Weights of a small multi-label image tagger.
Training: muon at rate 0.023, 8400 steps, batches of 128.
Rows from block 2 of a small multi-label image tagger, named by matrix and row number. Rows with one number belong to one neuron. Each number is 128 + 32 x the weight over its row's rms, rounded and kept within 0 to 255. All counts start at 0. After the name is the row's rms in percent of the matrix's.
After each neuron's rows are labels from the 100 images, of 14976, where the neuron reaches its highest value: "lies over" is the class under the peak; "top examples" is what is common among them. Only what is clearly more common there than usual is listed. The data: Sentinel-2 satellite tiles (TerraMesh).
# fc1: MLP up (model.blocks.2.mlp.fc1.weight, 192x96), inputs 0-95
# fc2: MLP down (model.blocks.2.mlp.fc2.weight, 96x192, transposed), outputs 0-95

fc1.2 095 [186 137  87 163 115 163 130 143  70  77 105 131 110 153 123 102 141 148  95 100 139  95 126 181 140 105  97 179 150  76  67 175  77  74 144  96 121 123 145 163 184 142 113 135  89 166 134 127 169 123 111 137  67 126 162 144  65 160 168 158 102 169 121 124 155  86  99  99 171 110 141 127 129  91  47 116 173 154 181  91 145 103  98 151 119 161 120 172 100 133 118 171 120 126 149 130]
fc2.2 114 [155 148  99 102 134 147  66 115 152 124 171  98 158 113 155 175 136 153 117 173 175 161 228 124  91 167 102 132  92 139 147 184  87  84 138 120 132 114 141 120 193 143  91 116 101 131 106 189 133 137 147  94 107 144 172 125 142 123 129 124 163 119 172 152  85 159 132 127 108 147 112 123 113 168 165 131 125 155  72  77 155 117 155  98 178 143 134 156 164  98  97  58 157 195  88 161]
lies over: snow or ice
top examples: snow or ice; main land cover: snow or ice

fc1.149 110 [ 87 189 125  82  96 148 107 162 133 122 139 151 145 140 120 105 147 192 109 114  82 134 170  97  94 124 119 122 108 163 126  86 105 102 139 104 123 149  80 127 113 118 141 130 178 196  97 136  88  92 163 158 111  78 181 147  96 119  73  84 108 125  93 131 117  77 135  83 129 132 145  84  98  85 142 137  38 166 105  35 153 145 133 130 103 111 158  78 112  82 173 124 108 120 110 102]
fc2.149 096 [101  69 125 135  78 134 111 153 113 153 114 162 120 150  63  56 155 167  99 107 104 142 104 177 106  62  95 161  91  98 113 110 100 136 162 126  67 186 129 114  96 119 140  71 117  67  89  72 118 110 189 119 146  95 193 108 145 125 112 136 103 134  96 106 115 167 142 101 117  78 139 137  97 135 121  92 124 123 126 150 124 142 103  81 148 201 128 179  94 111 165 107 147 112 172 106]
lies over: built area
top examples: built area; crops; main land cover: crops

fc1.126 094 [164 132 124 130 161 169 109 133 114 128 152 124 165  94  99 129  78 114  99 139 102 113 126  90 116 116  95 131 128 141 122 102 121 113 109  75 112 114 119  98 162  89 126 171 147  73 120  52 145  71 130 110 122 157 109 178 167 169 166 147 139 146 123  59 230 138 100 141  86  37  86 104 102 138 165 126  71  90  89 131 161 119 144 121 132 129 145  99 136 190 191 152 156 104 120 115]
fc2.126 122 [ 95 155 120 164 112 125 169 166  51  79 112 127 108 111 135 164 166 157 133 113  89 135 143 117 165  98 133 148 149 136 161 140 167 111 131 190 165 112 203  76 119 184 110  87  88 153 153 162 151 126 126 182 103 145 148 142 158 150 182 100  98 144 127 168 117 141 163 172 127 180 168 110 154 112 109  91 131 128 210  84 117 156 156 117 127 121 178 192 163 105 121 115  91 149 142 179]
lies over: snow or ice
top examples: snow or ice; main land cover: snow or ice

fc1.73 122 [175 146  68 177 138 121 103 116 111 224 138 143 111  73 160 149 103 153  47  86  68 137 119  93  92 133 146 200 134 116 179 105 141 147 170 153 122 164 151 135 120 150  88 144  99 121 121 117 114 135 141 108 130  98  80 123 103 145  97  93 126 125 164 130 129 159 134 147 117 135 129 170 134 163 100  96 102 117 151 101  99 155  21 106 152 149  93 123  99 164  97  95 155 105  74 121]
fc2.73 119 [ 77 113 197  71 128 153 111 178 143 133 110 156 117 156 132 106 136 147 143 144 158 117  85 158 199 143 136 212 161 162 150 167  95 158 123 114 103  94 123 100 138  89 130 124 143  97 129 129 149 132  71 164  98 135 180 192 101  84 133 134 127 139 114 161  96 108 145 136 185 164 189 181 142 144 147  86 120  82  88 121 156 128 196 134  79 140 102 152 125  96 116 173 125 184 106 108]
lies over: trees
top examples: crops; built area; main land cover: trees

fc1.131 125 [153  91 117 107 142 141 112 101 126 127 128 101 111  91 138 171 179  97 163 113  75  85 126 178 108  56 121  49  79  91  78 148 153  61 153 105 129 146 142 145 159  70 135  65  87  84 130  94 101 145  96  86 154 111 149  87 111 158 135 162 148 142 129  95 161 133 123 140  88 104 125  76 109 159 114 147 124 156 111 109 191 144 109 160 100  83  86 129 193  97 164 101 154 130 108 125]
fc2.131 126 [ 93 131 181 117  76 152 178 132 131 102 105  96 151 127 128  42 139  87 125 125 152 146 114 132 160 186 119 212 143 156 170 126  52 150  83 119 117  82  86 103 129 152 107 164 167 157 163 136 147 103 102 161 121 132 119 121 155  74 157 118 114 169 133 221  79 123 116 113 170 120 176 173 152 152 128 117 118 115 127 138 111 154 168 119  87 159 148 125 103 161  82 125 101 174 101 132]
lies over: trees
top examples: crops; built area; main land cover: trees

fc1.168 107 [ 68 128  81 124 139 146 119 121 185 143  99  97 112  98  66  83  98  97  73 142 179 128 132 102 133 133  98 149 181 125 144  75 113  77 102 129 110  97 191 105 108  95 158 127 131 192 115  98 133 155  66 118 110  56 124 116 151 120 152 147  83  92 111  98 113  61 161 103 110 128 178 139  97 137 138 151 100 138 107 126 159 113 172 115 159  99 125  93 142 165  54 147 169 100 118  83]
fc2.168 096 [ 74 131 127 165 111 122 114 113 126  64 140 117 148 163 173 135 103 159 131 129 100 143 137 192 155 122 113 146 132  94 131 191  92  81  93 124 127 136 123 171  83 145 114 126 131 134 143  86 130  25 122 113 144 170 120  93 161  82 154 165 129 147 176 129  90 124 129 114 131 177 128 110 201  69  96 143  80 147 181  98 159 113  73 110 158 107 120 180 126  88 116 141 181 105 190 131]
lies over: snow or ice
top examples: snow or ice; main land cover: snow or ice

fc1.24 103 [113 114 139 138 192 105  58 155 159  99  87 122 167 149 138 113 140 110 133  93  90 158 120 139  81 168 192 117 140 154 136 136 170 129 109 100 103 111  98 149 104 111 127 171 121 118 141 146 105 116 167  65  92 118 120 187  71 128  78  80  96 167 135 115  95 155 159 101  68 136 106  94 111 124  93 146  95 140 135 110 143  69  80 128  95 167 218 121 170 117 168 113 105 104 191 139]
fc2.24 113 [108 143 205 160 136  99  58 176 174 148  87  99 161 118 135 165 175 148 103 106 126 182 143 155 160 184 169 118 101 118 109 140  98  94 134 161 159 118 130 164 154 126 102  97 173 145 143 119  87 103 119  77 128 150  66 118 142 223  98  99 164 138 149 165  87 120 121 119 110 126 111 152 150  78 129 118 111 143 130 133 137  97 170 157 162 149 120 138 126 119 182 164  72  68 148  79]
lies over: snow or ice
top examples: snow or ice; main land cover: snow or ice

fc1.94 082 [ 75 174 149 139 122 142 131 104 129  77 135 166 126  75 171 100 135 143 116 107 131 174 174 146 133 112 199 118 135 190 186  92 173  73 127 141 100 120 122 133  83 142  91 137 125 138  45 113 126  93 149 144 125  42 124 174 147  94  86 132 175 158  75 177 102  98 101 168 128 127 118 129 142  80 141 135 117 138 116 123  80 119 173  94 110  72 124  97 160 144  76 122 172 137 132 124]
fc2.94 095 [ 93 115  50 148 130 172 155 120 133 164  64 149 152  91  44 164 131 150  97 158 120 126 169 149  57 106 135 174 123 105 126 129 107 144 131 129 124  85  46 195 136 141 143  91  98 113 171 136 176 121  93 119 139  95 166  84 122 101 190 119 103 101  92 116 110 105 186 125 163 122  93 131  94 147 131 150  87 145 114 156 126 150 162 114 129  81 158 154 101 158  83 103 170 137 104 117]
lies over: built area
top examples: built area; crops; main land cover: crops

fc1.124 094 [130 111 140 130 123  97 152  79 118 181 134 131 135 125  83 182 167 109 161 146 120  93 109 161 151 105 138 145 122 123 136 168 118 125 151 162  60 145 148 138 179  68  81 118 110 156  69  69 117 171 145  74 149 111 108 123 103 145 166 140 140 119 159 144  60 220 148 144  94 124  93 115 138 127 130 151  98 134 163 129 122  81 118 140 167 131  94  31 179 183  92 136  93 146 115 132]
fc2.124 102 [179 106 147 100 140 141 159 138 160 120 188 138 143  63 114 165 153 138 104 122 145 113 127 127 191 110 145 121  92 122 185 149 195 171 185 144 137 131  92 163 156 134 109 108 128 105 103 120 148 152 144 138 123  97 136 121 205 141 106 140 186 118 148 163 152 150 110 101  92 143 224 174 136 191  85 137 133 134 182 119 153 181 114 123 105  87 176 121  95  88 128 141 134 164 149 191]
lies over: water
top examples: water; main land cover: water; flooded vegetation

fc1.56 118 [166 121  64 131 173 110 184 136  60 109 147 143 114 145  94 139 121 138  92 138 101 150  92 153 110 126 187 127  86  71 128 117 119 150 182 148 193 115 173 151  89  54 135  96 141 160 179 111 121  73 144  74 123 152 176 110 129 116 125 137 125 135 132 139 127 119 145 127 169 177 162 134  69 103 118  99 100 177 117  86 142 174 107 103 167 160  89 144 120 184 148  85 113  91 160 171]
fc2.56 121 [105 128 100 147 110 170 105 139 173 163 108 137 190 163 207  36 144  92 149 109 131  92 135 112 191  96  82  80 179 165 109 136 144 130 134 106 102 178 121  90 151 132 137 182 118  61 105 107 162 182 132 138 102 131  97 131 117 124 122 118 124 123  93 111 166 120 127 157 144 110 121  99 137 111 154 118 127  62 177 122 137 131 184 170  85  93 156 139  80  99  73 180 125 152 123 113]
lies over: clouds
top examples: clouds; main land cover: trees

fc1.10 094 [113 191  95 144 119 102 137  98 125 159 118 177 113 105 146  79 161 143  88 109  63 108 159 157 187  99 113 115 158 136 110 124 146 182 119 185  88 145  55 168  92  95 150 161 174  84 125  73 101 127 157  65 178 167 152  96 148 147  86 142 141 148  98 132  97 154 188 151 128 158 183 148 164 138 114 127 148 167 207 112 118 149 100 120 111 124 176 108 123 135  97 122 123 116  96 128]
fc2.10 096 [139 119 252  91 116 103 158 142 160 164 171 135 131 145 163 145 162 169 138 188 156 134  72  99 126 166 132 163 128 133 139 105 136 126 186 155 138 124 135  84 110 135 172 112 115  91 196 167  94 125  92 135 141 152 150  71 135 158 144  97 133  52 115 143 132 148 178 115  85 146 134 128  65 125 169 114  97 129 125  89 100 109 106 113 141 146 153 126 126 157 153 139 165 126 142  45]
lies over: trees
top examples: trees; water; main land cover: trees

fc1.33 100 [124  83 165 174 116 110 164 126  93  69 137 119 140  86 129 196 128 128 196 158 134 134 111 150 162 146 158 157  81 107 172  76 136 119 146 155 150 108 127  99 129 140 158 118  80  83 161 175 121 157 128  89  74 116 137 111  85 117 132 112 113 154 184 101 110 185  96 139 103 134 128 161 130  88  51  64 180 173 160  95 132 117 146 142 142 104  52 140 126 169  93 146 113 139 155 169]
fc2.33 097 [136 116 107 144 101 175 103 132  90 148 127 163 108  91  89 114 166 120 119 166  95 120 128 124 113  29 130  79 109 134 134 130 132 159  91  58  72 125  83  79  89 110 153 159 157 102  90 164 148 121 110 149 164  89 108 111 174  95 154 165  38  99  78 131 162 114 129 139  83 110 123 115 142 146 160 173 137 113 191 125 134 160  75 103 127 130 163 144 148 156 209 135 134 115 115 102]
lies over: clouds
top examples: clouds; main land cover: trees

fc1.156 104 [142 144  73 145 121 164 108 158 186 160 126 104  95 133 111 133  93 148 119 144 193 166 104 185 115 154 108  86 136 177 100 152 107 103 142 183 196 150 104 121  95  68 103 118 124 138 112 116 113  95 166 157 154 134 143 136 111 128 107 140 102  81 193 185  98 110 103  94 115 158 129 168 123  97  68  78  79  81 148 136 100 137 117 161 141  63 104 133 111 171 145  78 192  92 147 130]
fc2.156 100 [ 79 158 126  97 132 103 118 100  88 139 150 160  43  93 139  88 141 172 141 175  87  79  71 174 158 120 135 181 155 137 137 173 117 150 152  55 148 111 108 165 127 122 104 106 130 111  91 119 149  89 187 127 137 158 111 115 123  94 110  98 155 118 163 120 166 133 146 123 155 164 149 120  85 111  90 144 155 142 118 123  59 157 126 175 160  90 152 166 135  74 114  97 178 195  85 157]
lies over: crops
top examples: crops; built area; main land cover: crops

fc1.180 080 [126 152 166 103 130 137 173  99 142 205 134 124 114 137 174 136 145 132 144 117  52  68 126 106  99  49  77 138 132 148  83 110 178 106 150 159  90 131 113 109 122 126  99 136 152 153 121 136 129 154 143 196 135  95  78 177  73  98 102 111 104 160 145 128 126  92 106 144 150 126  89 127 157 171 156 105  95 103 174 139 147  89  80 169 138 121  70  87  47  88 121 108 153 156 144 101]
fc2.180 092 [ 91 133 140  80 214 126 113 125 152 123 137 140 122 176  70 143  84  86 125 141 182 164 138  96 154  80 136 135 141 130 111 144 152 104 160 141 133 144  69  91 126 122 150 109 161 183 121  92 140 123  98 143 174 105 100 127 215 119 128 148  61 135 120  97 124 157 109 104 172 127 107 176  98 111 162 193 154 161 128 145 214 109 110 175 131 117 144 154 154 167 181 116 110 108 180 122]
lies over: crops
top examples: crops; built area; water; main land cover: crops

fc1.65 109 [190  91  69 131  82 107 115  95  64 129 126 152 163 127 152 152 148  95 144  89 171 103 156 126  79  91 145 173 100 127 133 129 108  99 146 129 109 151 156 122 138 128 126 108 129  70 104 115  91 107 153  87 172 140 111  94  82 173  78 129 154  92 125  78 127 101 161  95 111 125 171 123 150 130 138 135 142 134 105 126 175 129  79 167 140  93  59 114 168 198 104  29 108  98 153 161]
fc2.65 103 [136 153 173 101 105 134 165  87  97  97 121 136 173  91 118 135 112 126 106  99 140 118 115 120 157 192 123 139 129 103 111 116  39 154 144 146 127 105 121  97 147 121 156 169 128 148 131 145 134 135 136 197 142 139 147  54 130  74  92  73 137 101 120 228 123 111 118 105 161 137  83 140  57 143 124 142 123 106  84 108 127  76 160  72  86 162 200  71 144  96 114 166 133 119 122 117]
lies over: trees
top examples: trees; main land cover: trees

fc1.89 112 [167  89 124 119  79  83  82  29 103 120 127 123 118 111 117 185 178 134 137 123 139 114 111  97 134 169 170 123 121 117 145  73 169 133 152 152  94 153  92 115 112 114  39  76 118  68 129 138 155  92 145 144  78 135 163 140 118 125 114 119 120 164  95 151 109 134 114 147  89 158 137 125 166  97 132 167  95 166 143 134 142 148 143  69 136  55 109 148 127 165 112 127 138  47  69 141]
fc2.89 103 [124 168 188 171 115 103 145 132 136  99 197 138 122 141 135 119 102 129 114  59  73 120 129 111 171 141 129  99 141 176 120 122 117  83 142 101 168 100 193 142 115 159 188 141 120 152 188  70  77 108  94 128 103  99 129 151 146 130  97 138  94  71 144 111 220 130 116 115 137 116 138  90 102 120 137 129 166 112 155 139 136  69 142  93 146  83 151 120 148 108 191 183 194 150 131 117]
lies over: trees
top examples: trees; main land cover: trees; flooded vegetation

fc1.36 107 [139 111 126  78 168  83 155 102 154  84 144  87 184 128 130 127 117 131 124  96 184 161 106 134 126 125 121 145 156  60 168 139 120  81 150 123 127  70 105 132  81 135 118 162  99  55 172 132  84  87  77 128 101  87  79 129 137  91 137 147 105 185 136 164 110 176 143 182 110 170 114 191  73 136  83 146 159 143 136 154  88 162 106 160  97 108  67 155 115 146 108  90 147 139 132 156]
fc2.36 092 [ 60 101 175 136 128 153 109 150 174 129 106 153 147 165  99  95 128 129 107 136 164 136  70 101  86 103  82  87 180 127 101 125  98 166 133 155  44 140 116 149 102 135 106 111 139 111 140 140 115 114 135 155 189 153 139 196 147 194 134 191  92 184 114  77 177 101 101 166  95 103 169 137  77 126 123 123 158 120 174 138 122 114 134 133 202 140 119 138 126 170 147 163  93 162 151 109]
lies over: built area
top examples: built area; crops; main land cover: crops

fc1.103 119 [123  95 187 153 189 134 130 130 157 133 104 148 115 129  85  98 217 114 157 168  31 104 104 161  79 117 103 126 222 128 116 111  62 148 124 138  94 159 144 155 122 134 148 198 142 104 133 122 110 104 135 133  83 116 108 107 125 150 130  68  96 117  79 125  90 118 149 124 165 105  78  98  96 103 113 150 152 158 151 113 151  74  83  99 102 148 148 131 104  90 122 116 127 146 170 120]
fc2.103 107 [161 183 101 114 126 118 127 122  98 142 100 150 168 159 105 198  89 139 105  82 114  92 144 217 176 125 152 152 138 103 170 200  72 167 128 141 133 107 113 158 115 125 133 113 136 167 124 138 104 153  84 105 130 131 135 142 162 170 163 125 118 108 145 144 148  97  63  80 152 162 116 139 206  98 135 140  89 115  89 135 118 149  85 179 161  96 130 101 166 143 130 191 135 113 200  99]
lies over: water
top examples: water; main land cover: water; flooded vegetation

fc1.11 067 [ 93 154 138 148 114  86 131 154 112 116  85 132 180 200 150 110 159  42 141  93 125 101  95 147 147 175 113 145 123 125 107 101 184 134 104 141 102 164 176 102  98 204 111 143 110 129 118 118 130 139 147 145 156  52 110 148 106  83 158 155 158 123 154  99  90 111 125 156 129 164 109 168 134  87  91 157 134 200 177 115 193 109 104 130 138  84 118 186 175  88 110  87 119 119 105 130]
fc2.11 080 [151  89 132 156 203 135 149 107 101 109 174  87 103 116  98 141 147 137  86 122 132 124  88 107 126 105 154 200 209 127 134 168 106 156 120  92 121  75  51  97  78 163 134 171 105 127 123 140 173 123 119 104 175 164 122 122 125 120 129 125 168 153 138  99 121 116 126 119 139 182 151  75 138 178 124 103 103 177 182 142 141 137 104 155 108 117 153 116  83 107 103 168 233 145 149 135]
lies over: built area
top examples: built area; crops; water; main land cover: crops

fc1.46 112 [139 145 160 137 134 123 144  89 148 158 135 136  83 140 121 108  93 118 125  79 163 143 117 119  79 133 153 144 171 153 193 159 194  88  46 141 110  80  86  96 141 149 117 134 127  77 130 163  69  93 137 149  84 160 157 175 144 133 183 147 146 106 118  62  88 105 154 153 146 108 149 134 174 138 154 116 152 134 184 118  77 105 174 153 104  85 123  85  82  92 137 117 119 119  51 137]
fc2.46 120 [ 98 145 140 189 135 182 119 186 140 176  87 104 108 115 166 143 174 122 133  84 115 114 170 163  89 100  67 111 118  70 156 173 112 190 147  99 150 116  82 140 129 133  93 104  52 132 157 166 110 177  94 177 108 137 121 111 124 123 120  96  86 170 137 124 150 131 108 165 164 146 133  85 149 151 125 124 150 106 146 116 174 154  93 159 127 168  92 217 132  99  98 114 162  99  87 133]
lies over: built area
top examples: built area; crops; water; main land cover: crops